Weights of a small image classifier.
Model: 40-pixel images, arch convnext, patch size [2, 2], widths [80, 160, 320].
Training: soap at rate 0.0018, batches of 256, held-out accuracy 36%.
Data: trained on photos of plants and fungi (iNaturalist), 62.9 epochs.
Rows from block 9, named by matrix and row number. Rows with one number belong to one neuron. Each number is 500 + 50 x the weight over its row's rms, rounded and kept within 0 to 999. All counts start at 0. Numbers have three digits each. After the name is the row's rms in percent of the matrix's.
# fc1: MLP up (model.blocks.9.mlp.fc1.weight, 1920x320), inputs 107-213
# fc2: MLP down (model.blocks.9.mlp.fc2.weight, 320x1920, transposed), outputs 107-213
fc1.878 102:495505478546417513490560486421457522523495527558534401478562468512475466345525437530540573558519396438536433437555417494456562512485502558459448632469468488600570471474469535479518499456514486541532546523470407467460542420439515471517557542388536517520462473494550533522616481429521570498482409432461544467419505546504540
fc2.878 099:513569483396465448385486533445468458603478547522484493448483621504547504488567650494509531430499551540468444559497396510507481487520563608487528614491536512451612588461522485524466506522442563524446544556522542468549460526518593545472424487497515451586509572512470443493475497583517566444489504570514480533519485509474556
fc1.879 102:536499527421517497503368548507537538477498536523518459453475577409458522431549481455523463503480548491459535544529486424449533488573607467524497513453438543441477499539451494488483467519427473576502480479558616374509482490498482523413533549448489531510480571492413426658547504572488445527493450509503427521516445415586535
fc2.879 106:515559530508518510523424519582548533385557459524403404459434569555535533513510509450512461495490547559534500526462529506494458458477480471466565429479546489510400431527511561596453547437518425563539599519515540484455530473498403559515478472439563552481429513575483522470500563481459528499486459476565496595598440447547479
fc1.880 109:574606547423499432526472557490455424412562474422471498539468526498496478491572605473454414492527537524365499486425608572514432478524504440523498489496495507472450464585546454520542556584462512557456506443603515492458499545526515419531493485471453508574404461510444539508463489450506540497511416475575418602613496557547481
fc2.880 096:531493441223508498450474498549566469500528508473442484551415580396468606447487492513541541542527432473456487592567526500475536456515428568453550554410454548512467517456510494560534496518489557512524452485541447538427545426517514506428561574420565581521480505487580468521529447487506414513444570558560503553536523546514454
fc1.881 103:475536544495466384449475476465500524582485455488560518530525589548422526555536441373423576511537620594502473451459563527556513491507458497443577485515540506554510469476483439431533481542487510622473407502591503540516460578443496434417566550509525526469519556464532539458438494467554499469585532499490524594526471540427464
fc2.881 097:484539518420416466404405483492488519462404507435478557513434504454504515534450544478548482457562532504520492493564449506651488476545480502531500527568543539567526510578468563407549468573560471543547433536496483502522470445570556554493452630415492537501486416540544572465571524499459498577431513525491552543495519591663510
fc1.882 098:547474491574459474423447515430524504486449437507489586570546453549468505565546640447654601430467537520486472517504467516508498502530551541477483531441505542469433485549528581514558482461513532529527630563550387524568462496517482515508512499491482430527464453555485518536514480417443459423520575432561503522467472584495459
fc2.882 105:362475544463516550567491528555467500462408449481510502415485513532529490517534452504545487529578483476491471580511474538486421556508439440444448475510463473529400524488500489510487513488605561552409581518500510484423571517549488455525479502498463588502544433371478469500501474437476592477486447461506607506444543574507566
fc1.883 099:636457502523490468431475490484540494452536507381439484432608611520469495478519452472528461490451473487535419457547537547538498522446495549514519484499480458500455493484543466543474507509567519528452487482379492457414498483403486581523577495484562412535579501455490500547541496463449465602441487489420502521405556473442530
fc2.883 100:385455510542465584590506569399548578468402552464504515458426555568528508516566497604531507520482516531496474459505516465509542534484564567536500507565544526451502513491498377532505510493571435513528537494459469508484483527497536487556476483496571513464570510562465420421388514489504432492538488483444559499618484571412415
fc1.884 099:418502443547433489497527392536521515470487458591494572524441524592497492482531621436457519507503532467495505488509532572530507505495543485512522570540546487434516403571475460547474539527465469451451552495577420476468520522466458451527480487517451484480430413525547519600511390509497477490553498505588547604586509429529486
fc2.884 106:459490522536450511437453461476430433447454489527474409518524575439411418475543451378525443407541472446458518540475443542506481489434520479445475533416552493531536500450572477486573597508486503521481426539537488524447539486540539601498571443497588488511549593454483552530525538498556499431431574526479472447441558559424572
fc1.885 103:546591508455523453437449482467491514520492501400632461521423518460527448523514466575509529511485459500525526506540501530487508489501573518553456415443504510505531510489549436535459522451532432498570583502515528457587533461588378488380442460464506476578513488604469510493538505442459375537474490468605510526493469438588481
fc2.885 093:491567569509543493608439507628423523509508583522416478449549479502471546505545490612484522524493455415471491465579551499469517516434538448501546527493529523428482416487497475510533498522419415412543514550491526507481437516512516490436562484450579495606460513548503536482354581504488475541444505476438464524505393494535507
fc1.886 101:436455530519472526469532519524564446434511527540471392396572448517476439546490565524435467529502466568520571540495486441562523494520503503589573544432499526450507511533487530421517491556534439490490531438511447511528525474491517453545587575454477487509531541430390548641550523520459525478443488428570424507353497422428553
fc2.886 098:496480483451523399515471506447476524514566457499446439486480583545523485504398480559537555510502451510512546487503473519469496452533516488505486482457527474423564457528479507546506447540445455553522592423505499474508486507587478465549542475547520578455549608500588515351473510479484519589544489557423480480412476443503559
fc1.887 100:509577461522496494538549426460534563494534526555537526545464452525479461380532579478515375507511549469426487520397417478462438554457487499405566396597465568478449521488484521533578444470505530410526528490592507593496436519483477594493538484475517516436476517499555483529437513472556513539542445582478504624510418446519499
fc2.887 098:522508527389576413541518527445473519460494564556474540501478470443434617472531573630464464502628486481497524596530510590476476538473507462538548554456514390471579437539495590530541511504546477440583528485525427503476410595526486450461452549519382570561504491572462501495578487465537553486506547468548473492530442503496380
fc1.888 101:516399547455552531563450552540477497589476497549487533479518501495503510441453544465493448509460498594571505454444525484452471417458420545542500439519465467481589478491459517444570454463553530492417501527509546504465451551411480499441444542478475493433543621450393472402482596586335487567556509549359547435525559549543490
fc2.888 097:421533422520589423518507510547483510554501466517559522484453518508451566585495580455480564465529496550513572567532459459502454509499521548536488459536476448419394531434399412502524601502432583458522447559475463505463620413387483433479463504540445527531534549452542500583509518452489526472536514513485507528459483479495435
fc1.889 095:584438555505539534528466515515528528493517470422450572461546540549506496507572430482438405471476511494591529599484469436550439550480548563453457611469507487585472509494516514472493494550582437516445473518603548601459501469544422455491565487492582524499575437501451360469529453459518525460538476532449444494498513453487495
fc2.889 101:567492454606453527525495506465561478499484504573503515448530432489489485475463478557536459441531524499488454500543488469427507374461524500473569441473480501539538568512504451455453548570498477557492487472587571503492549478559574607574511523497549542475542496462534502510551520558439560453502492548562484481505401547597499
fc1.890 101:486532475451436539455531471353592414483556459487390539502499455489502491475477479530487504516484511407578493512564500555522463438465600396644507541405473554466549409540457534533361504418470396575433445498491542578484518465523502518537451526560488444467503452494490479527452501502488566525526528431541473475419594479489409
fc2.890 106:511503448572526487470514495403479451477539503491459410419620593504490463500525493467449528562498497458514477471521388417501476471478518490496432458429566486574394498540401471550528481474495463511515458485472508436354567539545587534446498445433511471499460437508393474536408488482541619497496507483408411504588420538467542
fc1.891 098:505566446555522508530510454549485545478467495508420512460529552444540540622583495471533449600462594484529651543533543445488491453399464542531572481474515484517435507528553471421470542612472442624616450388498614495520565423545528476456470515518520568466505532527531491529426512534478437507486546475586513428621565500553454
fc2.891 098:558512489614501476514607583496431487484447502497500485533466529482454492509458515525492499549476481660492422493445504564537548518409484560520522493516448501565630475497476451467405485460442582490497416465548475501445488425487550464532527545549420559417533457516439541508532516570510548489524517550610500440449461411477501
fc1.892 096:537433432460537557441320504502501517424537565551523501512560426620525541370456543464489496501520544536533530396519480497527509618529614525468484481506490533514497528472499491551541450441502466471508509471575509594435563505566506494564463536448575466493535525558572543507492548513509476475475559491662479493548441532494494
fc2.892 095:556448574561565539605523456549484554488537485539460498567525587522499458555546483486456443500574485646559554540504530496551493514436518589547463473454603470551454484559432598532514367419474465503437525504539480500531511504490398471497467541530600511498540516537429478519431517499467568511553451501536514462441468492516475
fc1.893 100:544367535446541500494417498547430496495457553582577573564505466510421487462572461473553610402568367527436543541458543450437542538507498475475583561525473449519490557498508513530462519448541551549526492557546435471388523512527488489525543538596500464477466594575505420449452465576551574461435447484430526498415492472541520
fc2.893 103:504563409474511517512564555477508534512557453492552587530540513458473440379476453510406568489475542557496513523594490550468418454482518491445490502554504540605613476564463474585452557449582444457447487555403482593475510455490531476524469490518503549540428502494492529536571596496443506480499513398498484494522520519555514
fc1.894 093:458466426537518507468623502537552534595483516449426467502458513526485479624487479390505445559502522435639502522372474539525538569545513587512409559478456511426498479506475491551473541457480501582594670471455528489389476473508502467480514537418461474475532579448581449452479477559499460523514513564611500535563539516575510
fc2.894 096:533463492479508501459504486558473460478440518515516428580541456526539457471574537524491536508539485485452507447555404496555487535509603504499393554470463468435535560492516464450554480526499476556444568471551493477462470562506521556462542501527541451632547490412514570562509532397497472411507526643508450512387542522528382
fc1.895 099:580539467442504539455535498607510511505475484439547435532509498414389463515478537558434433453491553472558612498602559469445550545503578538428550495485472420454493539563458524499552507558532496554600535474500508504479480497385528493507455497548405525466466522569568522464544545419522515543473569556490564517396559511628461
fc2.895 094:534528483546386426474573483470543600576538423476491435516597477435493447562498571410493462503569517512562494507555493485447570550482514372588521508530524437434516439508487496443476519479458525472433560503439407564494405521514495521502528537511506468476442568566455498407482485478489527573559372494486574556525477509524527
fc1.896 100:526460545509530474504567537520519594488534509602508492494603565574521611420458470408457490569437573467590498482507649569553457504429471520504497543519504505465484492477572498542559504476543590464416581515477577498512498517524491528510550565506570473472489426495544460530442496397577620499487433545477423436487527516573431
fc2.896 098:575451522617462550535467501632502467454494532448442534511493486559543525541470532499486505473556493513546525527586365489530481439479467484503528512417574645534436516524540503390500451579512463483526437546542533484512510529561485532471469557511504449442531360454456557620518537473545543463540491517542458405364525561506549
fc1.897 099:520471511474514541577579558495528521510494535533405457508508421527331516461459575529578492464427437392415516565518532381503588614541489552539479577480472463503581526425518510563424405500553547398560556499522509519466511529459459469405580524483545494500469480535454453531533437520503464479551571553417493445504419486486483
fc2.897 099:449509495474546501491582442530409529561563503403532468474530478521595554517541480419569447460491510484504528594556427517482508538552533580502478536407490481444582451586536480463529512525508502567546473421480489362515492529507450444487484482414479444451518458540532478611511496513538514586544492490541557478500469531495466
fc1.898 097:532554564536484451365449517476573577454512519467449503579599442529537530595533508576429381555489520390486534465499508515545476492458501539545532478451471627533499528560453613464565516533473507478528517408545469501514464462410491549568546443450521569589555479500497494579455493408583420517418561482505507574497505541462525
fc2.898 100:468596550513499432603480476502456508486537490513540499602515535513451415507563400508463465448538601429431388539477494529514459476390436501526581488526517521593491425487534494418534519446504549414503486506489481543405521458487590398557573491529483508608490499446476485490435505514486495583520435501504471559503486485499515
fc1.899 103:545487459557510549501394511536595568472485503488486601449445471438514492495574543477549483572582512535453535541480513441495492537513483524557486506497508479567473404485499468485505466438488603668507444431453541438512539503496550416460463555465497521502530484452497495429560513552473480514531470460553466480508475456506585
fc2.899 108:609475530501479488551381512502465551428542425423470481440437485453509451474417517499591417526458448516513531518498436565539491556460446500507512450506472434480472521408497539563535458494548450517483450476551477523528599427428515439491505552473494528444598457498502566484506608491486435469470495558493565596446608540505549
fc1.900 104:541479560514462535556431544518565476439454453633508534489531508539570452494457550460522530569545517520495475542423403448505531429553516504639517447508469509525517522400519562548458500580467550502427564503595511449414535437435539534540548502482480518546575529487463486534500431476445440544472503424523393493455559517561467
fc2.900 104:474453494557455413446488558529483448528497489438447480496491436472415485441536505503544446598501470496521571529457458500455615502476580495496445568533398505437528419548549510497394515462546467356529488485559403421558505464505465501451537572497535451482556468579509503503535492506450537469496445490475509496567458466544501
fc1.901 101:522524527473501571494475530436477406525435501527412543338538496488575516581533368447529513473508564520367389457500593440523492467499490523448458449472541465560485498432550471536489511472501525453549498489474580453473437505501556559462452548490433493605505493486497450463456569450582510489388471392547560434494483521459537
fc2.901 105:556456546437474517483547432452416582461386470449535530569474413487500483478526559504496631419450475544506514489555594508444457515504549409483559522421573456482461488566547505427554553563336577479534537535538603557577526478559623491595493505531429489558432487563555407569507492512572435484468544440467472564517563429455487
fc1.902 105:495462433428431406527435498489475492496470594494521462422509486438503578537564453436595432516545470450564468447460394410497523461547562533469575579496470396499455540534485447527488585538522511455572502474448460462488603447545494557528412510518501496557554448530481432557498537522541547449522512392491533584459455529510477
fc2.902 091:519439531439493533525483498533438460574495526481518496421507565521532613474496536461454478471539478522534408442504466466434472585433464423394532472541579580568476544560513486448546421574379442463508494534472530502556556580476520392544523512548548446521563453592616496434472555534548523517442523449551495512556474546530496
fc1.903 099:457468451557335462463577546492458642457522443584468447476499504542515612529460476509614553514547512525508483505428448428499531471504504469448508473550518505504559537440504506501489599528508520541439440529589468465491499458446543524529451525515564523459510565503476533494497561563491479486464542472459453497567554567525478
fc2.903 100:535525501486430479547465454426564437573506519510425429466583401540516448462554564509443462436530438522562569488459460518452520522441478444471499520536435557465533491597526535487559476518575476573535454428424478552499514604451495485407467547447507487445466558426455463473470502471559581455568563514439515453484524494450464
fc1.904 099:605551643543454383461529542589456594486523489499484523562446496492539670583598590510551549488463522466544433399486450454525497497574446434522441501485514582482463493485555562492556559543547525573503578579478446475497534466484491470520533486560485585534434500551508413504504431508538523520497510490615533530528443481450430
fc2.904 096:472484551494520560557594443435549534564442452587479518432513523476518415480545429453588555537496381443539416446468565484413536432504467551544516556535466461414437544468433461531516470487496488552400536506563476563437450474566505490439484472460481508501524459613539485434520546565499500448522556505578551525472433477487453
fc1.905 100:530484511540472524514550531516531536536501478531562458420523519622562508467427493512504447431482496456576448435510483524527444482548551533563511543555513500456497461501584504504482492458415613467554468454456583451495529511582490500418475560579432533510630469548557439437491564452586442552466479483483436488527467467535509
fc2.905 095:462440375528528420541474516595517553561543539433454471632414526501472519462569490516583466545519530550459597610479479523493511507477584445501487571457500499545517457382524511515520435507508540466514487518502546517474485575431459565494483493645571465493547480441412570527561449525522461500419586438485548491576448582516404
fc1.906 105:419570501535513495506481591585560573434494550556376453546465488601479583412464576487522449465551504536477406544465557572508408517406560495524498536414484554569457502564442520458540465541468483471574593542550507427510493491462479448482461472457526509583461458497523517508560515452459521544486533638513568484500492480491460
fc2.906 095:468462548414561504563470488501498514537472470571553524639441486479508427471512509550480436543574609517475524508473472520480461491498495511553458494483533478434496522514601465420431504496434512471542573460527570574430472503493400446526556525537465509444408557489465552550589483444541508461508491595525504566485422460641525
fc1.907 100:498491520448508471466526511497497497528515538532554636606592440552548556556543470499476573525469563508526466468493454519458497537543523551465582492412463506521422464456503567473578545418577472618521468555463428566496436540472497511459473478498474538435496435515511491413526549490506486455467538537430502493491488456459521
fc2.907 097:531498457431481521504505439470544481505492400483490375459536533589577478639482504484536496419472439456557391474494445492461539535415537569518471531523492452492477562511560445549492477480525495616439551505497530449508540534469443528454495572481495470506501467550565544483439472494459421513437517437529549454542500532535437
fc1.908 100:577466459557483480496488543477523554436400520458497597532565465572543509457496513524534382472479485487477571373477570542404517486515523501462491515505471469524449423483522447519470522613462515510544377471468480433537447445507467507501469420540402513555429465572422468495458480482492407407512386558565372486402481535552454
fc2.908 100:504481526367543528600553512513438461434494519564513492593441529491357553510595530435499515490426492605400521563485515485454462435503424484502488535628497531537430499503458549439543424519528515521468481588471560514405571518531534522531482541483506580535570553430511482505505420532507434476580581528546516539556495479496354
fc1.909 100:472512528493536550502498467520508575536488516547447539528610464488491430540478509477504494439521513462502401409564492588486493363540514465453413496483500477528508528536558499516484562433440513530550413488461472532491576443508490478367501559470480506487484487594376464484532530487497533427501467511508506463498560448573564
fc2.909 102:495554501447488560534502497506532446481570554506505507403488471468499575479428527424405458605585472437498501571474532445495470438530484613551422485510498492439545498527512416484354508460523464513444434519516461608528481528463434450580470561508460499563470447447516501510507507591450520519458464598607404492501484448420414
fc1.910 101:469456507513524554540497474465622512517543597521430560491488567561424536560530382458546487526454534384486525478559521431424496482493544493471438537466510539410474532503449476437447507514471527478550613471589432448514531483498471465438511579492449520501441503517549419528518460551514471452470477538531508466492472442524511
fc2.910 102:445569501482456582523530456550455504455533492514531494498468516573456515497495503467466571551514533513507493436469509472494496575473507486508459508502559512511496518513507519484552536589548510585448456404554608552554474489544555598382483436556483521489499469398459479455490521486500465505494567497386448517454491445507603
fc1.911 101:490432413452569557536456485532437429462567457479535462526503496555446436438482404505554435458446436454583487465501455533514526435549474479468454462477544546583533514456456513429444534595476471459415470493591564505534540490485489548484626552528518458487411481528389480432415444498431502470483420498538394418443523508619510
fc2.911 100:500424464451482495562488427509555500415439504437559490395479452521461456534466434549608492402579451547472491428475458513507464356575532442458483505449418471530492486509525456483502432439517494531518468540524533568554523489612512504498471604523477512512490490510495433493552497421534486570539495440496546475443521426438446
fc1.912 106:436454520590454479607474512512465409523536575529499422581604441507534388540532553547452596484470544489536540485411497446619417521533470563444552445526523374538527370543546542454471544489558545451579529452525477451590546512526523577528449519457472511569528500483504472460476434536470463529482559592533444526427504425612509
fc2.912 100:555499517489537493495570450529480374478478514424535486510437566551513467499488567495425488565533450491610573553477412484508407568492557548463443479521485550519446545512492538633446505504593482475518478460545480493510526431556404496415446487532491571510485463459559493478471569526554542565510451479450496526453543484484484
fc1.913 100:468522572499449416593491502473481529493496442436557557517380591491547558555494533443519493490445604468492566500468584452464413486526577514426469447551585485476442490498617422569533521487491483493490451492470459456522509424469547484547517453458490463510485516418447536605471461548457436544465432506500511659459517491486571
fc2.913 099:539498571534548481564562506455522506539476528555465468477536577494508596387524566558573524553479416377513542485477577543540498404576430484431471555508547542499524504564473478431533419536537517461438518506562488554493532360453550450458489515444523451469463539459447450538490517503377510531568474510582498448461609497515407
fc1.914 103:560513445390560631508482404519492466414414459525537477505576498529442493524525441510484418639415449467545392407581450490442488562543472482497568509503401554570574488519466463621470511521509513519523423483443511464473543564466570526500563484510469526594559566452470495523488469506470529566445500502537464478451489427584607
fc2.914 105:426488487565527518535445521545490454458489524465481474502438574489484569503571495452461515428579489531478479537509441651345520463616482556535521442535463462508539569533439378517486411498595469536483548520482393431468499446570520450464498556498502593538453532542574488478488495425505422412528535519551575598509516499458519
fc1.915 099:439470513507492467591495401449467449450515408445485464490569482407502438553521441508570503472471539421553478530457519524443510464564466454495396502456558447589470548502495475513562530426466516477450478446508550455461478398465455496481419524528519493476552470536453489497521482448495527574495516444496502443510544514525413
fc2.915 101:536542529529556455541464470484591498468432575535465584454527382567445604439553469548454520492455462500481480494475528480495474485444467410449511349451539489528481512429463533409480517452534487535463581518459464511448453510608446475436438419531505467582479509532486493492468460482431510577473474432495518623507447368565526
fc1.916 100:495443512543518537485544563533607388431584502467500465563469474441583461473369425548485530620567506390493491586420456579472533470522461435547519480479462524514533470518531399505505468532470434491504555477580494505513441438560467508480447537581428505440508465490535619495453501527481552491498594481512538524576530471485543
fc2.916 099:512516518528478451464534476427448500492596496503459562485595533594480504485549511477507465555414419528454488432474452429520516464517564590439483477569555486479532466493500590457515373538474488463511429468473428495456505551509475557543433465487644500506423520446509472528491507542435497498491462483426438520503562461506511
fc1.917 093:474478512454516498503455570510526536547574475408459461498520414529534437514452532465531566432491476427565597548588492500467562528458489457557490422511485563500471468445487569426547512544480492449507451544528408502450507501475562453408412521469533501508463449630450470434504490499535547535482452444454479590568493459435483
fc2.917 093:541490518511582513521402515506530566582541530558510506542494444527477457548476603506536485479589500520500626553478436602417510561490509421511555545440529488425482446571516520554503515503518586527509465514456590435501477408573553347541465514424551538515532381467509431446435459480529468508545460419464477500500508493484516
fc1.918 096:499560470512496502540565492449538444580572450458592483523465445449482524481524486431519442457457604414429366501484530573553523496508466521468468539487466618558495441524503584491474540496505461515464491488583488537413508513501502536476573498424474558505475582559527433418470447487499545549473533446491410506407452447517452
fc2.918 097:446488584517567618417516582614482484483510466549541562449517444449464436572506455484514465451490448480545513544562512470548543551491415483402569519521581463476449500422528502530558432502552431453377587516463441524446452518501454430524458528435484554491466486533571479532417587500455594452399472499423557488490431491474503
fc1.919 101:483532440496427529472489479578591435496486419516605426531440438435582515545498523450519481358453529502617571414483483573427525430498470645502530499465467538460570469524479406530564543512540460535524477468482468494499497484593451415500431507504688512485441509509430423503477422513531441447500563398579441547492416444476488
fc2.919 102:525479405469466475565551525516559562557510513482457461505558503493532496567568472445414511593434467429500539463420509404495501436443553477516554600435600547517528535515524560482601462506455464476464491547517530508443487488494560445412509358494495437529553438503582493465392465526492493509459474510576474412512498493452455
fc1.920 102:543575469460392445483493525441471538508489448488405460530550441483524543532559542537487517564417496400538482541432527417432555505559526456512590489583585475538521493581420473534516516536559491465525442450483488450544466511640521414529518455482503484446438469576572444537427468495502495418442517466524570551504451457508504
fc2.920 103:390502517488459595429522555554506542554451488507514496504536551456562571476526469355549497433518538476541493508544493451446520499504460560440474457449554435565557426486447521461454572540469432443428600504602463534474464475512528475458521544470563584516494531464586498546523575566505525505517525500526507476450533518552466
fc1.921 106:520433543451488497561530496481476531451478417449610449524490456483530517480494569455545421500480405524481529511453472518474504409552465418482571475653412424423466503461562540519578468542505491506481473574517492482472541470627510520566470533489499553491542533584460452514483579481500428469512441533480550474519531424609477
fc2.921 107:513500512462493495445477587479417545470543460502483483536454481505446515426480455430410500462506460468592506469427476497521525421439512421490543581507470477494541423454508512473405501517480495535455494547436565437480385445548578574444488500507498423554544546530512534436544484551542529524536404429519520446525500604508563
fc1.922 097:455485497473517514460534440483587498391497443428436446548585442455445530546547474509529604512494476620569510459479526528464608477553591433496514495497497529505468531417516459513559460620530484513552509524450462627562526517464434492457531537493526465601414393471570505477495443417479509465463464424645370483480531586553504
fc2.922 097:487440530398569489513490508508548441520584567555500519474494397532385545493413637531429529488538463499474528499503580525497468500432428527487449482487515514562494588612478490470460442481547535385501525416567511509552463521541553450496452557494452431426495442473491559432523406456448546496495556494529463433469505422531500
fc1.923 101:565593469499495474419478477546512418490499473443632524550533541535455452497524502524481462524492570492566464469454517481473499540547416511549520542489524441501507424494513404499471463478581436476554504505552491526526510573544476461399412491547449447423549462511495432384549510535481482571468502513554463481558482470419513
fc2.923 097:537470491470552496414438562467504455506529451518451480490494574538499539559515409480489491494551466464455506560465512540575580511426491462571452548522557526467471495603516554496399441462480524466461556529567511491517579455569452501458551507422456497519463532523498528454536454570490525515484565496498485470475534501460482
fc1.924 100:492493486485423432446444425567479507549487513508569475526404557526633571554475525502409504498507497533475507452449572488544552485543489495412408453495520496486468464489497454459537430481546510501610573477572424517527485488497501498580492460498548497500496487490474525431561448475512487497527546471490489504601522391449524
fc2.924 101:433455439454485416360475525553528462519421410518497506450449499499514480470514498480498551587484525559572438505486612554524594502471500518477590455465447552558532493504556480476462447481561473516437506436539533454473556511469403469351481530497523459461468488520508453515532400539455507455446522589544522524523470502486497
fc1.925 109:395538548496450463498467487520494544523457408579431553465528476410423467536478589521558631525508496407482531508413573543431594466526476568410490428491511607462449485485497519459564569588557492505541401440501544543457517546474575454448556500484538592484473569496503570544519423557477528600519457549563456499587367441501447
fc2.925 099:462504548437547557471489555425460523497580603505500536456447500404415381513480511513595461527491433412440499543472557420540555535503524604458401522541473441494486534576527508533493454515516493454522544543460479458509538562477560481528589644511578441465429487482487456440548509475589527497581496541447500387494479555440570
fc1.926 098:550472429486560479543482575537461479482729481404571482516481476484434517423537525553583624507439497495539548539493447474518508420504547472489531480433485524536462520431568488521462464577554542533537437507524523509462525511447454406480532536497494573497476484427478494470507471472457521407535529547544437520456499555565583
fc2.926 103:435498541489504480499516472497519505552445485419571514495582529606551469472433597512493453446506419490459450582562528496551506540544459453419474482524578458431588508572566496559526516555441514516476460571444519580509593560523500452580507489446500514503372494420427524524496495446619524465438554500499551528487600479499520
fc1.927 098:418377547499528528486511529385468505591517558463439473566487545528579541472465443582468397539430526355573509520481506464532545520528448423492563477484488458461518481528461417451568580447462561475438517496438513431546530462543485550475535495538514527505434532512511487514519360556474519509500474590551444441491508519504442
fc2.927 099:504389483586544436499496515540520420575538468487506575611460448471493613606444470570477471620554582399547562465461448522530437503559517411538494425510527438469456467438482570578457461511535482478510531468442487524532489470429574433470531537526537481500489556540534488466504450466507527504503584463481515466511483517546560
fc1.928 098:514470542508524594527600448418430447519457435478498539479564502523490478526496546496480512501503425524395534456614430570527554498622452440472473559548489609549438416471475506468492466484603462513507587525545476417605547420446488505418427504568526446536542521535559465526477550537400542522449493518560519429499483462589390
fc2.928 103:506438435566436540446556461504545485493432493526485514504515449449557455511546422466444472456480487463478512505462505447462512534547437523493483465480603488497618499349475580495495561524438484505442517547578492557502465526488568635475470481489565476582507521438378521524519531562550526451531495502470467453466492441381537
fc1.929 100:510446548532428454554563543464481514506592440515547507531488408408357495518469533521621454547544512467402599466493505516470471499487459417591486547499490525481569410538480516374395523510531487412396590502512572564445423545544502512544485560511574430484519532458455517468513474502364486504524456593407520539559563574479489
fc2.929 108:550519487472524551491470571468551449525527472557431537502496467583446498490509448441415501608538461480467458543511557409499482534478563513571461625502418464448506512398512468489474578473470517577484425511595579562528414456520556466497461422510550499536512539491426423586539597565533448471488471485536520540498559484529492
fc1.930 098:417468529446447477598393534456530492524427428465532453505491480376520446527451470448513579520567554555482421544474458518443489446489461454432478547542531501509540488533458554485478586458528658472510466553416418668520401472532484572479502558564552444471527547494517619561453428500602413503458467530470594527521554449435551
fc2.930 106:505526568561440561495532541551486407493485440474462661486577522456505434419503465468432496548484564440450496458444488498524508603434526542503486501511523535529493526559525456521528466447459501452593571484568562481496503542502483392527505525506603463556530502530498565477493392417495489458541508505529470499443561471644463
fc1.931 100:471528469504507600569487454500520447454502439456499521507567504582461565484606486513507502475540524396491566568483593399531528522503565469489488462544546587564500482477646516508475446524554461445578528505469538428446536488511446485467485507458442496516553462529562554516535453482460503479407501447451495548492473511502429
fc2.931 096:521598483495472516498496515395497489525668535612569540588489460431395453561507466423596403469465445556494533482468493475484484454463404487445512544514459522517389547560489488481513432615442449474515490574519557541430468504383527573571475600485426494495464506481503560526451466431454449456430506537574443516433487485487451
fc1.932 095:498476458545513414571584561477572547496428499613506446480546542474488554412484481542492437569472536496516516502430463522505536493479577502486439544478477484563560476456555443593425489366511391431529619561439457457490568500601488511599576485523497538502518514460499507453483400450549542464476425468430506559552504532475506
fc2.932 096:472449445591560543549484526461476430469427426497442502447475397485409632498458522512525457633498528481550405465442469433515441536495475469489520503485592467527552512453473499497494509440554432495434478494571535536521599534609529444443460495439562549466528565403465504467588419527579489505485612453558470460587589543480515
fc1.933 096:394538399504533499533569501480486457466533473510542599412466447465522540540422592524431493508560521515495465527518528385515485434461506464509525428568505493454536505492419526478584528459475512466467547552509474538511456552384491534436624575460437492573498569476501440552519584569415527492442560477581472482473545526422479
fc2.933 104:533501562562450450454421463516453515456510554521529612569515449427567472461578516502549546520500588530490524494496485481487467491484460521476432430523579588534500467443547532540533481537399458505499454525477453595451564495509602535445559658509376531451528382488574588508504557505571471456454544499527473549482505510442442
fc1.934 097:496532480424501504525490384544452616519541593484505451463591524458533509553548503496451511528625444488468446513433507460631494542540476404468586466586413460471503639509476544454450511515531469472505452501503518545514532450484451525522520504463518491451452573554491553441474488473505581579459493485442450422513496505428382
fc2.934 097:487468524494497528506522519570474400505482516476554472478562476568522502407571508518541496412569528629465618583407443429470476580495518493541549537467496498520507454515541584506531396495526455553593488474428521545593634432578484492411500567494577492449528465558603525512493484486492474523509539544478474502531537531390496
fc1.935 102:444470489541433547580580425565586578448478488461464416539568418537480457631481509449493557405483504487507516420499492550487503414505479509440393557487520524497573491473471535401507472483508540492516538545557558504437483450533491419406462548516417604549493530522540550445435518558471563540518437473526446484429464461526490
fc2.935 095:451557451481527465455488521529508460433461552417480435493518460423480498544518439488466595488547560500401603494506436477558484447458461493490438613491433582476480555561477402517556472496433450431412516462481446549561531528494447527485468477565466524513482489527514522511541473504469479615549530517447554536470491431540510
fc1.936 102:452513466479556457535542468488565400511545558511517560546486456534381481484457468436557455543628528493545518493423453412394522507525495441485444491508540556518450490555545524452577478514508494495458452517511495533568498511494497484500449437477493454482490508443488587535394517636485444531496505413521555484507588569569516
fc2.936 100:498495611500561514400460565504510488532464590447598501472563473450554475562552535404389505542482406539406553510535467471586506463422546488468475448535410539460512479472443487499509576426435452510525531504508502372492507507555518434506522493542483491553498596532592566474495509518454573485565517504564487493549513492462556
fc1.937 106:462552504466496463467619557563482473454484473457493509517451504550471542531461450490546542494439433421421506473478437542479527494536361536412568457433566566539548625487448424503492534453549480520440511505595536442458470517477449462584552510536519558470493521452422438383585402545556488503507480522431477551380440513492586
fc2.937 100:447448603452396506448515518505510485493499515531496526488530593537476460518443588402544597548468489419560508493430582582573402456492501498527408496412425479528579538562507463568516464521517515521493503458537479593531494419546456610529463500414478448502414455500516391567433521553478419516513514498411520449546545588512550
fc1.938 098:459494535539549552467532475475544469473471506414583615455501482460483549628531498492480497533483517555568571561565536479479478533545516537438518593485526440510607476509580485519473482579632497437484486470481493486462429436557428493507593492574486507527428584469503460449451490443441517503431528497436466392503454498625486
fc2.938 096:448557598535510492556521584562474567521522421527549443571518434490483492480508461571582463485510412497501481582506532526465434598556540557472434452507475477559515453591494518473480555546484454486425530459510517476484564471645520440474541462562511503494464565477448515513553596506515488597566438539479572626501460491481518
fc1.939 097:482497486531567563466559408436475514541447433437481457470545492504533366520452453425453409445574517540493435470557522555491516555531554532509457431492464528513488469472516472602483563486467417585497518422398410573415433405453454471382555478517597438479542495466543465421563518522531520524480494520488586411406489529442465
fc2.939 102:462501475502553564489526615537566475580513520496500493484508529541506512547449477555524479497428426467457465448533527525470522551509489506448429579529500444461492434467522507485509408524580464506463470574510612470446527444585470511474549540536489609485568458458533522462469487482436536520524492505522446420371571608513559